{"decoder_inner_norm": false, "optimizer": "adam_atan2", "lr": 0.0015, "final_lr_fraction": 0.01}
Rows from block 2 of the text decoder, named by matrix and row number. Rows with one number belong to one attention dimension. Each number is 500 + 50 x the weight over its row's rms, rounded and kept within 0 to 999. All counts start at 0. Numbers have three digits each. After the name is the row's rms in percent of the matrix's.
# v: cross-attention value (decoder.blocks.2.cross_attn.v.weight, 384x1536), inputs 195-233
# proj: cross-attention output (decoder.blocks.2.cross_attn.proj.weight, 384x384, transposed), outputs 195-233
v.108 110:520509496457411449442542440475451483431452458446467497433424453428489432482457473441408469516449455469576431555533496
v.109 071:587586479526476450491403501467497546489523486516497498487501492508515488435546490504496490589491483493528420500456618
v.110 079:515564494499471417491522492499482494633408486459489500444479481469430470397414503505469493476477487485473495451485406
v.111 095:441613478469463352478492506563470466600468475500496492450488480504427489595476477532533478344503462446533524576417662
v.112 093:475456478487516574502489494466483512527537501509488519542493474465464496512491487472630502581486475491458476495577512
v.113 097:524442479578527436555502519500549469456507506475536486476537525570525562421507540488395517537493576541399571518497403
v.114 108:503437552488475405473626482445485402510501525473511499521456442505400494540556481466469473461457489485513478588545425
v.115 113:480605470477441530438513447569437441509462469491471500494450461403438409405459437470518472489481461454455423381486500
v.116 089:481414423467495579473543496474500446547488497466505471519502489497539479506458483463519477504468481511503492590522451
v.117 109:447591550544540522536400550608527539580540533559534542536547543540497519545527509597562542459558541517431570371392571
v.118 101:514427519536530534531435489487518532507577514516493513560505482532464561541519519467585509554497512501382550435557518
v.119 088:482485456508449391460478450477448391348425454457463476349466466430474458426506458455394446442438458444503448648536546
v.120 109:492518565477554442542573478507543486573527608499535561520514532534504538483478513517497541519484538552508517563478352
v.121 096:475580491513483569500493480577498503550456501514530534559495519500539496461564515550526524462551520508426558393404558
v.122 098:498434498481522722509456479548522500410576506513525500517480513506618515440564505466417496676480521562483548520582474
v.123 107:530560524516444309470512461464436482455456430467446495471461445473427476461529470463481466496444463421487471481494571
v.124 091:477518447455482574478383482513479544580542477474480502504466482444450479582447491465604482502479456495551496526560563
v.125 072:394552469499511557508520488580518457669489515496520529438500514510520510503456517507462502419510520530335585665496452
v.126 098:580538484497485525483405484501517548557544458464481520576494506513409534562397503440575511530466512512450507366474463
v.127 099:589542527473519554507610530534516480586488509525517516570492517523450522531511509522561522528510520526513431381477408
v.128 079:451447461486497388487507474558494467531470515499486516465460502465487480453443478493457512462486489493336553451528637
v.129 094:454549492498488480451583499507453497421508472489497452565476448474476469485408473441410479572479446442540518562517504
v.130 092:690450480510460525469471498498468511579525470474488479572497472494531475466546502533636478599477483492574453415518494
v.131 105:525500559477461505473414502610470468462511461501474509400426463501479486576554482492568476461478471482437460489454550
v.132 091:453515482497473616459434495510470562466518478455510462567437440467507466463472462444528474479525442506434511483480507
v.133 102:490464566459514519542491494472553586474563514505569449537528525528463521464546550468519522520503563590559554540493534
v.134 099:487438561487482558501420501433520466550534488521494458476508520535500532435582524516522455472467531501470613498519473
v.135 101:562464457484483556471406473436508514560493522440503504563458474496515472457506476481609476469507508519489459478514505
v.136 087:550453441518479529490459516495497533496475448416511476544495481506592502455540514487575466452489531526476491317507473
v.137 085:401428506475528534503603497514523501386494485458507439542501493534487497491483492473399473496512519511612521403519393
v.138 090:508473560467516454576557519590520494511583534509532522430543534525524521484463532496498575535538563536414456560542550
v.139 093:437490559432493529522473516454511558499526520469507494577505486512566499421519480509495504474485517513392597477529462
v.140 090:601471496561460400476352509504505563543464501497486525407478481506572468569526503500574502522440504498511486457462573
v.141 126:511547447533583539571462522468547489584492528535533542574537564549534565435539535562528590511561523542391539471510503
v.142 093:604482423475539390563549552491535519561566514477521552445554553535570559487508558546544556436568563524371473409529474
v.143 098:563422560436505406529516509512526554476504540511493526459502516535445519605554521531566504526487514492576483504502505
v.144 091:517363511458475551502417499613483483475439483465471528481479473501442480632509497503582499550479495504457387421494549
v.145 088:530533478530508512534604522428530550480615504491507483524538530534604568418503533531475492430544533481490614446521413
v.146 080:593443510467487457526557516551498532476542516473518522496513490504543507502494527481596531564508523516445435514565571
v.147 093:455480489592475585509368477511526486488433509556477551419487529504522524526517507540471500468470483468546550481425592
v.148 121:457515462466577580574493539483554496497490534510517501568532547586427577542531538570489543471548527516508503431543430
v.149 089:506541529324537480500546532525506414488547542514538502472494529492372516503438487503530541471531516531311405589451471
v.150 081:552519439451530519520530512464527571491529521467495478508507529516512518490478513549450517465538522527432527331475449
v.151 090:564504495553483478481513502557470478505502481466500505524499475483546503500534503499589484558476486464504480464578481
v.152 102:499613461586564618574472526489541478531532535532538534540538534566562564512496517559490572497552528522472478575546468
v.153 107:455425520488463609475370465509462558482455483454477504579446445455461469561431482460496474543483457473447521499520594
v.154 096:513521542506487594533488520446505526547583492501561495552547514492545528435429519485592526499533535527434494617499455
v.155 093:439509553562515498531488527510528500545524472516532476439543539535584554442557507547504496470505549489627589418485373
v.156 097:517345566521455457456433476587467408517463448485468492497467482485390479488594480506554425526455471450521504460526437
v.157 088:412540498535504480557593523447515609435474524544495512443529493514661507592433507503414528537510506495678541444522547
v.158 096:564499535498462367409659481535462522411554513490474475488440446453413454564493468464512435495467426438559519580521469
v.159 096:541448515523465465525451517589541566431454527534466510336514539495497496569514529562537516486478513536461472390383532
v.160 111:593451528551458482473527441564479453504556488493462508462484480476561439579472473477379440465494485461414492527513451
v.161 113:481499593556523423506546488402516506484522487508529507466507535497510523546553506495562521479530549521521521539494396
v.162 100:455451482557512562515433484473505602520550530453514497542500525524473497451485479494517523489522499536542481525434415
v.163 088:379665441460495610493434484461481558565514496494485508537476491504536489456412485482433501458511485486600520420511447
v.164 091:634390527494525391514501506425511465512513518494507541461521539511537512480466502497552525373524514515475498492495484
v.165 094:499428431480489561491641493499466520498481464523458536635425446467552439540461440512565511558468469496420424543460447
v.166 103:527379474433485415481515534565499497457449440508474513412502492471465504589523515520474479493457492487469482528517493
v.167 097:521373488520536531528603521376529484536475549473526505474543524527564522280509500495550549372487516542394438543562530
v.168 108:592486440564522498526470487453488461571475525501476501510482493520555475486479496509493523494513486496358479530495396
v.169 093:538518602576522483541507495524494542509544483535496506557485504530525500600520502548624542550554533512399524417462377
v.170 090:527520438405524506494419543471473386503457535532473485506483478488476509395494518531520480535500463470580421468526549
v.171 102:405529443443495443479506504441495551575422510441498508427518505502419531537398490448485490476462495500533552591527622
v.172 077:467475462478504568515617524456518510551510486531501533527504496521545508541480511519465507521501515505563529546549585
v.173 093:452421549593465425472637493475484471406488465525502487483473482453490486526601490459533493546496488487580471641478489
v.174 097:554442545570506400513424512621525594454566489565521490417534560530573534671528538530487503428575534507440669461562500
v.175 100:492524404374510498470429518440495476509518455488471520459459484447358464567501505539551477552502484501513513494508418
v.176 090:482547415460505603501465494456511630494555478441502525505502495508482479565474490494436524385464498516347579463534594
v.177 089:479626517496487555509525518605480530514514501518491458499503475560531526436461513523436490535536459463573533425518527
v.178 101:500510485572510412502485526483503458508452516574521480499517543486583535384508520489507508501525514504563491493555504
v.179 120:580549474438444494477561481560464437482473489491452502470466453484549468415479473491390450545440466445598419462503441
v.180 088:478572463469519483491441504523481483564507482544495508484477491504431494546460493541650485567501501489410577383547434
v.181 102:425552543546468550461422475526451475481540444540479434523451466473487470588551485471505457547500472470469512481520470
v.182 109:508502495494454450452460510506449440514465471544469494499451482448431469504519473521600457539489467468501468525488532
v.183 083:501522475498495399481483503468502476541471495504502540513484502495390504512458497483564502486491494492529526508485607
v.184 094:555463531508509499529420538546532551472597528519505487493534534537463508499525546539502531387549513512441543415507528
v.185 104:508472483433575425524437550516501467463482521579504480492503527514510538477393546507586530415544498500435479327548451
v.186 097:456540476358522534473568522493494461465494495508486529545484484482439485403437478512543511463462473498539397401470434
v.187 092:567440465501516412520309525520544508509483508452519529403547546520464528497556546535462517489492545532529545482539482
v.188 087:530453536512528437504453501445501520515483532500504517494512511513603512447487505493472472521516523488516548463518525
v.189 093:444539434495466493466449463435473429529469507515478506478462485426544435428508462468458465554464490481550445565476508
v.190 093:546472517508504560489570489554465448505502504536507480500458478494523502532512463488599498478510481492433496477609395
v.191 098:524483558580544463517392483516491466443511531521522469497498534501489520516579492487623547490527501530405552491517511
v.192 107:474501591411511511516452514476501447534552538508546522485514500473486508496475476501576533650500540524544473399446572
v.193 110:531583556507484353484535491543527494485545488544509511548490487548440485621562502535555494383549499531468492303445457
v.194 105:487494516522469457472575476455439505471500445502446442416474444479559452478417465494511421476494463391549460666591384
v.195 096:507376557461448505476666499418467498513517428487475485450482434465444472542521500510501402483529510439565553396536529
v.196 101:365400525491468509482560498466492525473455479513489462459503487524516482373473483486502448496462498480648552638579493
v.197 107:571492555551446494456386507481435445520474443475471475532421390457546453542497471438456428355477450454371491394461445
v.198 103:455570451497570594555512520516613555496538609532584585535574597547553555466585517544485617472520545627502544570503530
v.199 104:452572555560528533552453496577572480433610544489538514496571530523553519497548510518495545527532557546539613514550413
v.200 094:540495451518511538502476503559546518442467561514523545505541563517539535466452497529492528576513494530469534596466419
v.201 099:561468473454534501516570506435499514554534459543509531491529546520428534504494509555415485538566513513529365537383619
v.202 101:533507447544483512503378521516452473517492430539451456512474465462470496483582496499389458454502475451528442589418360
v.203 101:411468611493541436513354480589507483454488576470527490554522499520473494456549459440477525578432514524622552563508502
v.204 105:456482516498541591536525497574499451423562507497527469428555541495473526523451477494436538703541547520607449703506484
v.205 084:513536526578544435545483498463517418439503498556485532466519546528514529543552519535511532547511539502533507476594427
v.206 088:563520525557522432529418513451489442511455460553480499450495517507554521588453517521541528551482517484473423315513616
v.207 119:498475537485432492479560478501416493522493375471438420506428397460427448549529489478511407471499470437547454489415558
v.208 085:516526500525483521517638510431511435488528470534476519516518523505529526504436518558542492549542518476500453536487459
v.209 090:442455466462504495515387518508541570567435505513522531499516548538543514333418517504475515566472496551429457385420701
v.210 100:523477543392411489442464488520428469600474455472452478504415421455466442507419480461514432475484449431482421420444527
v.211 105:417493471466518493520488519507517560440585517505549480385531495538502496521446495457470521532533539536495534542510403
v.212 090:520454482422510450473504507448478532527516518504520493474477483515498505528479486471577497533527511474493479420505537
v.213 098:458457445532529598518434517493488515431596481477500448487503460532556498492538479459470454504525538482488514483520462
v.214 094:481552505544581418561438510458542558466592528518527506473555555541525535513516531505567563567518591551427513372522551
v.215 094:451422503461492489503452524473502556483562458523522469408523494518498511422398493475415464512540523500531467456455489
v.216 095:478477457449491480475477497507453437527435464494490492414458481496536484485434462461519486458503471477489327519532575
v.217 088:422485561416472481473458474549455482480565510424504432520477431478487458469469454420533464561496498439537514599516509
v.218 103:535492496479502414501472507438490573499538446521484457442530487499544472435426477500494439495527495443501447530422473
v.219 093:545520461482485514503630514452504429569436497512500574506490508477425506633481498531525550531529507523425447520457528
v.220 097:515421563483436480454579480483420453502522422448461431527450394452381462546538491449486386482506485409526518466497457
v.221 090:465482508509492478478432505526463454521418478501485492548436448524469492568620472453446488352473470503548453503517551
v.222 097:530479573486417473436547468535408399506472437436448441541441410439433451527439462451499410548493452397495461525509508
v.223 105:522582472536590532571406527519611523492541578550558576485563596561575557541584529564522614428523551618470506453473508
v.224 120:526530538425462518445477492491406494556442440464451417479442439415532461480465486433500440523448440442456482529516531
v.225 102:444498342494472585487535498453511526591422475509482539613512529519503511425547498526475498479473445484494477470457492
v.226 096:566510436459473455459491458486416498589476545498426452515403454420543444430435421483507456521510412380487469548482408
v.227 113:407517483492559548544560521496581550570492516537551490479560568582492558446387534518568546440543558612480608463371423
v.228 097:463533500468447455470507464564437472562498435499439428477429438475419445514402452474519429550474408412560585446423419
v.229 086:560444486449465506479557492548460553446461481477461503491448464442491478506481483458515499541447448456485485435593463
v.230 087:510486372553449461481508495468478504595485517541471555540481498485564470503560457518455446423518443434620529460471403
v.231 074:446443430578486521479543492481507466526444484498507500500535524515452505440556504522569486456462507498450502596393430
v.232 088:570525540529500532520468518459513326591467497483509526433541534510537524496588511522519517539499509506527333466468613
v.233 085:487429483577433616466601492440474496521450476446495531495464464454553476522523468474542515452429442486515511393485559
v.234 086:499489494496520506523508492541533505604483533491514510521528538506495519468414502544616521448521509495579521540497429
v.235 096:518562636542555511576522517473539489494559552452542531512536545505495540488486526477594599524530557565487402542598571
v.236 132:495588407497559453578437524520563486562517483518498533630542547570482537472566556602544534468524531516507461556471563
v.237 101:475553464454426485452502444503427466497490508502476494478408414422450424573466432472412475550482422457540564447546594
v.238 080:524571472492500514518491497500505410670475474472492502475511531511499508535417503511521497541512462487587477424434557
v.239 079:551588537457531427508435509601508534531554509509501486513502493493558486536418521510512484555538515506622550472578479
v.240 090:570578523440517473544460496535471568458557549514484532535444475450514484531546484467475516583538499472474443488587518
v.241 094:516484479453515544513490500577521527599479558511501508516521532502535513450436503570635505442509497472585531522502364
v.242 107:407488438569468572457565482371488465626491514476522530573456473476556455457480464488588519419502446549470538561466544
v.243 094:531567535428505502494518504582484543446537503539509498465479474491473488641438503485424499595515511497587591395570536
v.244 125:497483468527443516441463499484447434550458418479474486486492457464526458495548494480441437524453456466565505514494559
v.245 101:456507510521502466531523494476530564407535545491523507494521512509416529461439492461447544479522528557493513462539407
v.246 107:486547397394460546440474469396402460653384471488435471559424456431552453453503480470544436561430403421437424588490516
v.247 077:489380566525479533476544517591497500435405497485509464393530509462495533456530494479530473535450518479470499488473375
v.248 098:419482526570521574537480538530588536439524455510557573530579541580501547541585584547522545447489566615494530474527529
v.249 108:526553499526577489562452534508546469573465534487524519558559566548494567391588579531605549512459535531444365594526511
v.250 098:457553516596543442565497522485539524504556512488541523558530518527452526530593527541541541499531572510451515537501642
v.251 091:541464498563533358529523514474534451585518525497508532519533553549536533500554529552628487426498530495495482537515521
v.252 082:485497542439529542536557523493508540585434490504511475442511529522484549586397509492551523520511517504516579376402577
v.253 084:436391519521501494473584502587539542446419537509555472427563531512483524516408495492550479396468545537560609484490413
v.254 104:477520527480557386570473505473533510463534531517499479509543548569350560415490537501519542542532552522368438640526418
proj.108 106:533508511517464440439464501567498501524553481496455494396549479393481520483452464502536507490434532524501618592533483
proj.109 069:437578484528526611520447388513539526523452451410424488405426580486566504444545593517526508514458532531441447476623514
proj.110 080:546559415524500474480521511516497551504527472469569499434514467432415536503415451489499570592529504547466484542526493
proj.111 105:564447547387419567610458469478451503363498416541503450534548486535623561547539475473458490543493467530383514408588494
proj.112 107:486486493464463514520511554466496487561497491471554477503372502506563394515543479501516515469500455460545455509432567
proj.113 090:476529422480497453490510471446496501456501481498531526540505454516421553509419578518441577489512558557483381474458530
proj.114 122:493415483584487564510533551489485445354505474495517502480481464418528578517522445534563474504416457526568606551593576
proj.115 118:442561490668555591506529479506495493492532500430514481481390497546515476450538542485511560534529469539505487568515501
proj.116 101:540453482531539578481548412588525444439453616478531403622465427399562514492485453511613482391499502543444584461539509
proj.117 109:456499578491528524552449567428506545522498454537496543510557592683491488538556535472423484563488453446499409460434469
proj.118 108:451500460485493481533512596391501508568534430497579511521382489539481422525546462501452542500457481445615424534464576
proj.119 098:536536512457451504563525446463472452485434456461465511528363570552558533474567611484366561446561526576442366477571507
proj.120 094:516459495505529459387550565470474512441525470493511530389624465474460514516490458518591474490487523448577480511450597
proj.121 097:394523507585560500465500483417467572584579449569488532509524480574369504488484471420430521617591535472580479504485445
proj.122 097:484505489573562521442475453466536488501481590501445565515362461539499520425519600516519417393460536446520518499476429
proj.123 107:468531486448418469547498536384505519477550351488553528427471504586471526505548545483381546598508487525463377528518576
proj.124 107:575456509407412524553488473572463504508500492489507463521405500468610416548497507516539490428404475440454580480480504
proj.125 062:569458530431419532481474468468476557456507473621556508498507434488469517566458459498508496465476526534486517452512466
proj.126 110:517571433495481528473507492560547543514561431431558470485459501459441375539458520529533521536348485484482533545456553
proj.127 117:482500444591498594475486498542526541420506552520481516463528443444493528474470495532583402586459415524499640526536496
proj.128 072:608504506485488526469578561544451530554510594432479491386546533602487486552546583480470472611397568510413420495525577
proj.129 098:509459491456516505550485492462554518431442526548508440591639471457480491576501571500437539432458523544533449517511486
proj.130 075:531501512482466547452506373527507472448515552493514475576451521408591448505442546582507533466506482476500603487552502
proj.131 099:457468488481481498532449506454536492564504373541461537546473551407539621540486324540552469459549449567551498588507401
proj.132 086:478507518549472498512480590460526518537588429583458481550566542461537552473453384460505527439579405498606447546499532
proj.133 109:476493478479545428512444526354477474522474514503485524493575488443523560480507482525479430501601398421566466547495433
proj.134 101:568466525533443516580481508501489527504524413556509534453519501499545519472451473468421414530463495512453481486443480
proj.135 104:542487482562424579485536513523495538555515532523432549478514505554567493432499512470478475505579521513447495458436600
proj.136 082:491476532492430525585494450457478568585537488514427518625531633388573505509445507471512422417536445444533550421467491
proj.137 085:498437672532574488632508547416470479499517415507398475560569554487510537511485459390458475506469471537553469472479561
proj.138 105:541560451493599415505484508456464521468474506499498532476587519511465443460571472480466489641543452430553481525542463
proj.139 098:522590545513475510528446583501499559465516539550506467533561509515493449536506491415467471476518439427574487443469467
proj.140 083:462404493510389524465512419493606545571443495540497584537511533572484534521420539534557472453538533454359468480504479
proj.141 075:575543489486563463405565544562536463591553606498549505483499398534489545488534553518510460559462550543556459415515589
proj.142 089:514525447494533491421587475515501523573579523434471583462560523495482503476446493531533480552426514503539529408536549
proj.143 107:555488569478456515404572467518512425501457513410457522498459421609381545468478488524489509556506534555530527508557485
proj.144 082:554538563490461511507478541628395440559501549436479464603443582493495503488552425436522459614502469496519536480567452
proj.145 101:469457516543579411488541528409556558438557477514480479500605478430484508512424514522496506445441470514592525478477495
proj.146 092:576555467449484483525520461519487514482444569503503504564564512490486430473558520483446478593562482441542540444514453
proj.147 090:514403547564493430539458507441550535559472416542484435471449507487472535479526500503555467493566557580383432594438484
proj.148 080:545491609528532477461524533577477415526531513445455445588517411529443536508549471459522494513481524603593510457524546
proj.149 091:571532398450494587422536604607513457524527476507446500533549467567425566498481451536458489525422583584555436497533475
proj.150 102:465496525565523502398572563513499489525626458427418479522522530526465522492423454495562514472433496485591512483542580
proj.151 099:518516511446407501550510423532501567439464597494526468611452505465502436530509586528417521498517490472545574439536439
proj.152 097:502485449530603426439482449518543494433476486547517491544429408470500466447577469533563556482567538513515539525452549
proj.153 110:592515599516495445487449567518427519505526591453493406528570540483466477459530534458480527538576461541469432539473511
proj.154 097:571499397509554433447477513489530539427494524525493500521554454477485477391477553574472508512560488490539464513438485
proj.155 103:482383555525475445591494506465570580497487427560445494578486502493469523517440520500481426467528530507571509487458449
proj.156 099:608509582470487531573447497543444459544461521421515467503452523455573529519525498483448432585460465603486515495542461
proj.157 101:412442567582586394544490471519448474423457543504569490458478491499481392497557541432580499546540478380518566490454511
proj.158 102:447500518453445537455539468420566463431484489493502470490517462527471542548443499549414608454427462568542486530548451
proj.159 097:422524478541439446483466558528529472610493449482479450549424592496492521501479443516592440486525445390547484533554372
proj.160 110:418440595602479559417484408466551492411477512482553596557434529514565475452492477516418500461473460503415459378575457
proj.161 111:391610454419477498435560590469483449516563464516593501368506452449468561537499550510507406487437414406568517427482465
proj.162 089:493501481538464516522562415457562553470453440509570526597461543493501527570501501474501531455534414488475623389539402
proj.163 097:479432516511481528518504489466492589407511520582487532484555503579529493514476467460436497522460447458470505449479528
proj.164 108:519541482477482493430569475570469450539490502494580559526475480465454557538481527527524520558543544441469553347544418
proj.165 108:575487459594609527598548493473499504485424452572473415506612457480623532485561487477515590519417470551556452492422560
proj.166 099:517484512487542522488471484507539380558459390466486457553503544539487541487497559525547518461409562568507441499518519
proj.167 103:501568471429460431473484581509443576512525511536455516511588500473442517550505570486471475545645568514588410421505479
proj.168 099:497427513587502481503524506451519602552476502569496537513539457496531517503501445447436621533566484541564449400458433
proj.169 093:494548399550536542545503603500489481565507406480533410423489456463557484530525538478525521492432408538567539587424522
proj.170 077:561428501457464479514490538584500518606501604525479543472508576565457579530463505484482420524601611474478428497583430
proj.171 123:641525500418467492587473330457523473509451491503498545513527586456481530505547514428581509589544493499386554472511522
proj.172 078:506527509477532487482556518535466439462532622512491472477564455460571478422503535430541574499366569513469372503528613
proj.173 097:400505561435516422445480546411484408445536521536483438412491382393526506461499470539524422474450506393606478503455546
proj.174 106:464457538478524568531424520493547479499487425449590473529421557515491424482494535513574444503385511506482469457526471
proj.175 109:468589461475473474375587578551498432619555513544509461413586472568420622535472499535490566433454513458610410470509452
proj.176 094:440522538506521445449517526517418565505524465585510532545598519617426476535523621497430542485509588486467453421493440
proj.177 103:426398417542539457480480500544485542460549537427476490580422405549486412498442477535532559506467528540515520604538535
proj.178 094:522431485422500485489464530520572564469504534507492477501515459435499504469481433543565466537470534511551427437461555
proj.179 116:488358507515543497470516505495505543456510523535441592516558529616519545504438502503407385503434523494430430445488455
proj.180 096:517586382482453588512522569596497497649519453483550462442478560598432561521524544489505465510525516556548424484566460
proj.181 087:440468580549487597561464509455523529509499448497523462478413486469546457459569478503429508459480464514510464542521503
proj.182 081:636493521465487597524547448527505532585482533526497425432451475499436548495635455503502520558534555487456473484525498
proj.183 098:666522538530500501447593410606448491498500590556452482510547410499499504448556476497502578617513573475417437434412564
proj.184 092:490482556523538513475489608563414563513525529502487423513520424563438424554486544522465586491457605462533461558476510
proj.185 103:548398469499464535562439554644501482569439399541487490597540555524478542562443508520478420575517571504551477431516440
proj.186 111:513528379466508535499560533627425499514512497519458513505542484588478564571490529557457445532490522473499508509525478
proj.187 098:539499544470484514419463551478541492584493419507448506492559600611423545518457594479497511422511556574480402491443488
proj.188 092:539482516483479524502484441606583506499472539474543590508506643481539528500439593434530380512558516523392455437550496
proj.189 104:517459614527496506529493518428515599475466566598468535412588514530523571472511447476414453511549487449492399408467491
proj.190 102:440484384439444479527497527391531502567542377531505488510479512477500500503560411507476431524486407488600464396560400
proj.191 106:453488452480437451557408581381498523623504406535521483433439526448466502554546452521513387485648464443613522549528386
proj.192 109:414616538487430597463512549432352551585480539449566430512489485434538486558501531566541476447481486497502531434482503
proj.193 097:437476464500517449500508531398532511545542384557533509570380541484459425486479450524523489448453421498571495503444360
proj.194 112:555481406499521427589532440550481541408562533505516494412558545509538504436496552429443518547539449491563424508469569
proj.195 105:429573461519511493585554541523438469546546492523458577390604426496571573494555478503502582463516459426485449473508514
proj.196 102:523486448523525480548534450562524551490492544478467492444580467588576566507544575516479560557505450580526485570529581
proj.197 092:459561528506484536455436571459525531552510555539437487536550494489488461543426472518445463357470475490447536381533514
proj.198 072:560439529571501542392499451522589461487431579498475498573477416557466540528529470512541608537450574554526535581520515
proj.199 102:501489538523430479469510458522546517591517581484492492488524448565466536599474577500495560438416454589590456643570437
proj.200 097:580454444418447518413522507429501512567443433506523488486509563464496444557523574470493374536458525533499417486534429
proj.201 102:575488515430526549490555522436425517404433455503481502547501534433429482458561402447510487550508516426470501450500534
proj.202 108:538586483476408559526523551484495476504419505589509448558471425475574440552470494478454467434491494456496495488568451
proj.203 106:513486459507466481500456391589545584505475444447543466530414575536487496516465572487481480551485425649597454502589504
proj.204 118:555484522431455566605572539492467494454473581521582411508509558489486524539459482472501553556490481536553412606435468
proj.205 093:573484542472402510479507438563547514516588419515504508451545512534458531551471559387464535613520483503517365567557510
proj.206 101:528531590510468498501423560408429538537559488489490417473595545489528474505413442492470476514516523454428522502430536
proj.207 103:395623457487541490589489555474475475476497574555470537517414460439531457442516419523435528398517435509530587506459457
proj.208 088:508492536421427543485551537503440497521544460542478494439547403528485560547536526459480486534466501411425405521580464
proj.209 101:494508521496521493422448510377453550564415506461446445548550509550467495542529534527528397468509538485451518493509479
proj.210 092:474590510522468513519509524383450575497506529516501455511454498496578478440464566514540498499554474495474463428461458
proj.211 101:524542416467487465549482496525492420568472419495539449571620459517602496543511537549550481379483476454508530527446397
proj.212 090:412504476484567519558475505572389429474542416486528510515522518489565474477515465534537446444529507433465560374431536
proj.213 104:502512497500544534570437511612470428515527497542443503512636450539568521575485398489511464377443535474424533464570518
proj.214 110:445519517495521476482414512562459441563579446466495476532596479531423512571461442512532475405489525427504521526496476
proj.215 101:503542484479505490498502571382402512579427491483472411575610490527551484557532493566506429361430458452482542499499446
proj.216 103:472418530485542437586504439470448495376516501530504503545465578555482513439512501457464481521570482468458515458436514
proj.217 091:406494450481507460604512456583454477471501524499536517519412495533553519473482544552471493425485427565569583481519482
proj.218 112:441517387473514444518520497467363529513452484486497510533512477482505448499544484529449405358427457408544597409525495
proj.219 106:486539559476426589466514603465505427474486496569544455510527439470540509499525419502535546572542553392393466476441426
proj.220 090:375603459477500504597528551567485444537540492532494576459454474469538509472505491520465524429510412512542502447519466
proj.221 096:529457553536539518554426439597610465380514449549465511570453508583536522448466416483488565573547492549434520461533543
proj.222 087:397517517455496492578565513501479525486538567511511539461385582497465508440481557491440490522515414557563463490482468
proj.223 070:638452551537445540372438457457523506499450489507497480586485460495474454552485428477511526509431575504461557532528509
proj.224 096:565504540506462489567502568428456414504456562528503465479461507485564538538567431548452484487504440455504495491534487
proj.225 101:485506464543516527388484434468542505490508526504575486472510410510440569516477481508629521454465620495510492418527517
proj.226 092:501572541459486559489466496514460489357535484496523431550446511613540475430564503449478516516485551592443542446521529
proj.227 092:439481509562491535485407476436516514554597407507466426517499530497538416496525510507634358473484487494460436494467441
proj.228 088:538445416605501472622417424576506445462486507497487549446522396478485503502514430538495494533548577556480562480491487
proj.229 083:600468526535475551481482460495425472459516645570523433555480449448503549570363433537526529492532536383522424569571589
proj.230 097:430535517492570521486481451554552514416506434460547541491503535644411542392523505475516582492464592493448511462487465
proj.231 070:448520464478547508468478553469531561452445489496620471450433477516516500487558544514560485511471475556516501441493521
proj.232 102:435453583450428516441483480488522499506501473395452601458539583526559554398545513418468550483524544524455478461467528
proj.233 093:430531481541549514442476475518489560467458598501481448451450417430408510527398546501505596520468524397524474549512550
proj.234 089:444541536490586434501417505494432508471534561495550457446482544510561431445577501476503486556473494500487499482410470
proj.235 095:450471564436460470510482534518424484488606548499451537476482648436548473448505550466438461501538415440478480575427513
proj.236 110:483457450472600411515463477519547470460524455532553558512413512465465503520512443440543525452474517535490611544506492
proj.237 091:534591517551570470481498399603549470470404581503439580547470364417474479450476457470421631521558520419521584514530461
proj.238 083:440446585536501423488445430486513443532570506457484556389555524503469469437547464458476477567520589487441514503427507
proj.239 067:505507542537528439560500490496519397524544475519495491483544636551542495475545436509476442513493495510432467543471428
proj.240 082:578518522450479540492597449564521474428562507566454543641467512483530541463420489492493581462534469473535510600554549
proj.241 097:462558493482599470532409518506433486436504565470566430461460545562546458467576472493531549522471504470515505528456481
proj.242 100:421552482532535462456461527543537550478411474536498489443443498478461440500530536456471459463485496533458560406508421
proj.243 101:569563586640469522474601409478580456530510477543462501592592427448564511497430448493480530517549489455506485525513507
proj.244 093:455490478523579437551481510487520495537351541457512565395495467508419568521569469510405568511482536458469493447498431
proj.245 083:447444467458525541453396463612452527470505606487422543547471486458494501410507548513550533472559491393461416499450391
proj.246 090:567543540462471473461529515503496441479462547516589531469463560533504514519590412531508457468537496500520564457545518
proj.247 082:474528515416511582536438562402399529509485592421539414483408525519571546513516544571551555538490480435540424544479551
proj.248 099:484443437531518451505515526513538509617444522535497542442531520437453527585415506571575487467505466420547440542493455
proj.249 090:459410520426488475508430595452444456478570541431566514402433655555536535517540463473538459474523475477472537585486548
proj.250 099:434499481463618411515532516536516553465494486497493560494384449428494505486512564454457533508475463503496616563464485
proj.251 091:501398521442487450533474547446460466508551421423585503417470658595495485526484460471518401526450497538473550527499561
proj.252 071:503455568568464478511485441433498469576586443450421474569518505456556510518506462493546476433528490414512497575494492
proj.253 080:545594494465592495537451534432420496607485508432542387503487588514556448509526495560583458524448407388562439493483465
proj.254 094:506376472405448499538417539525428453477553530474517560517466572499562491482598498532513407438569453539507486472508470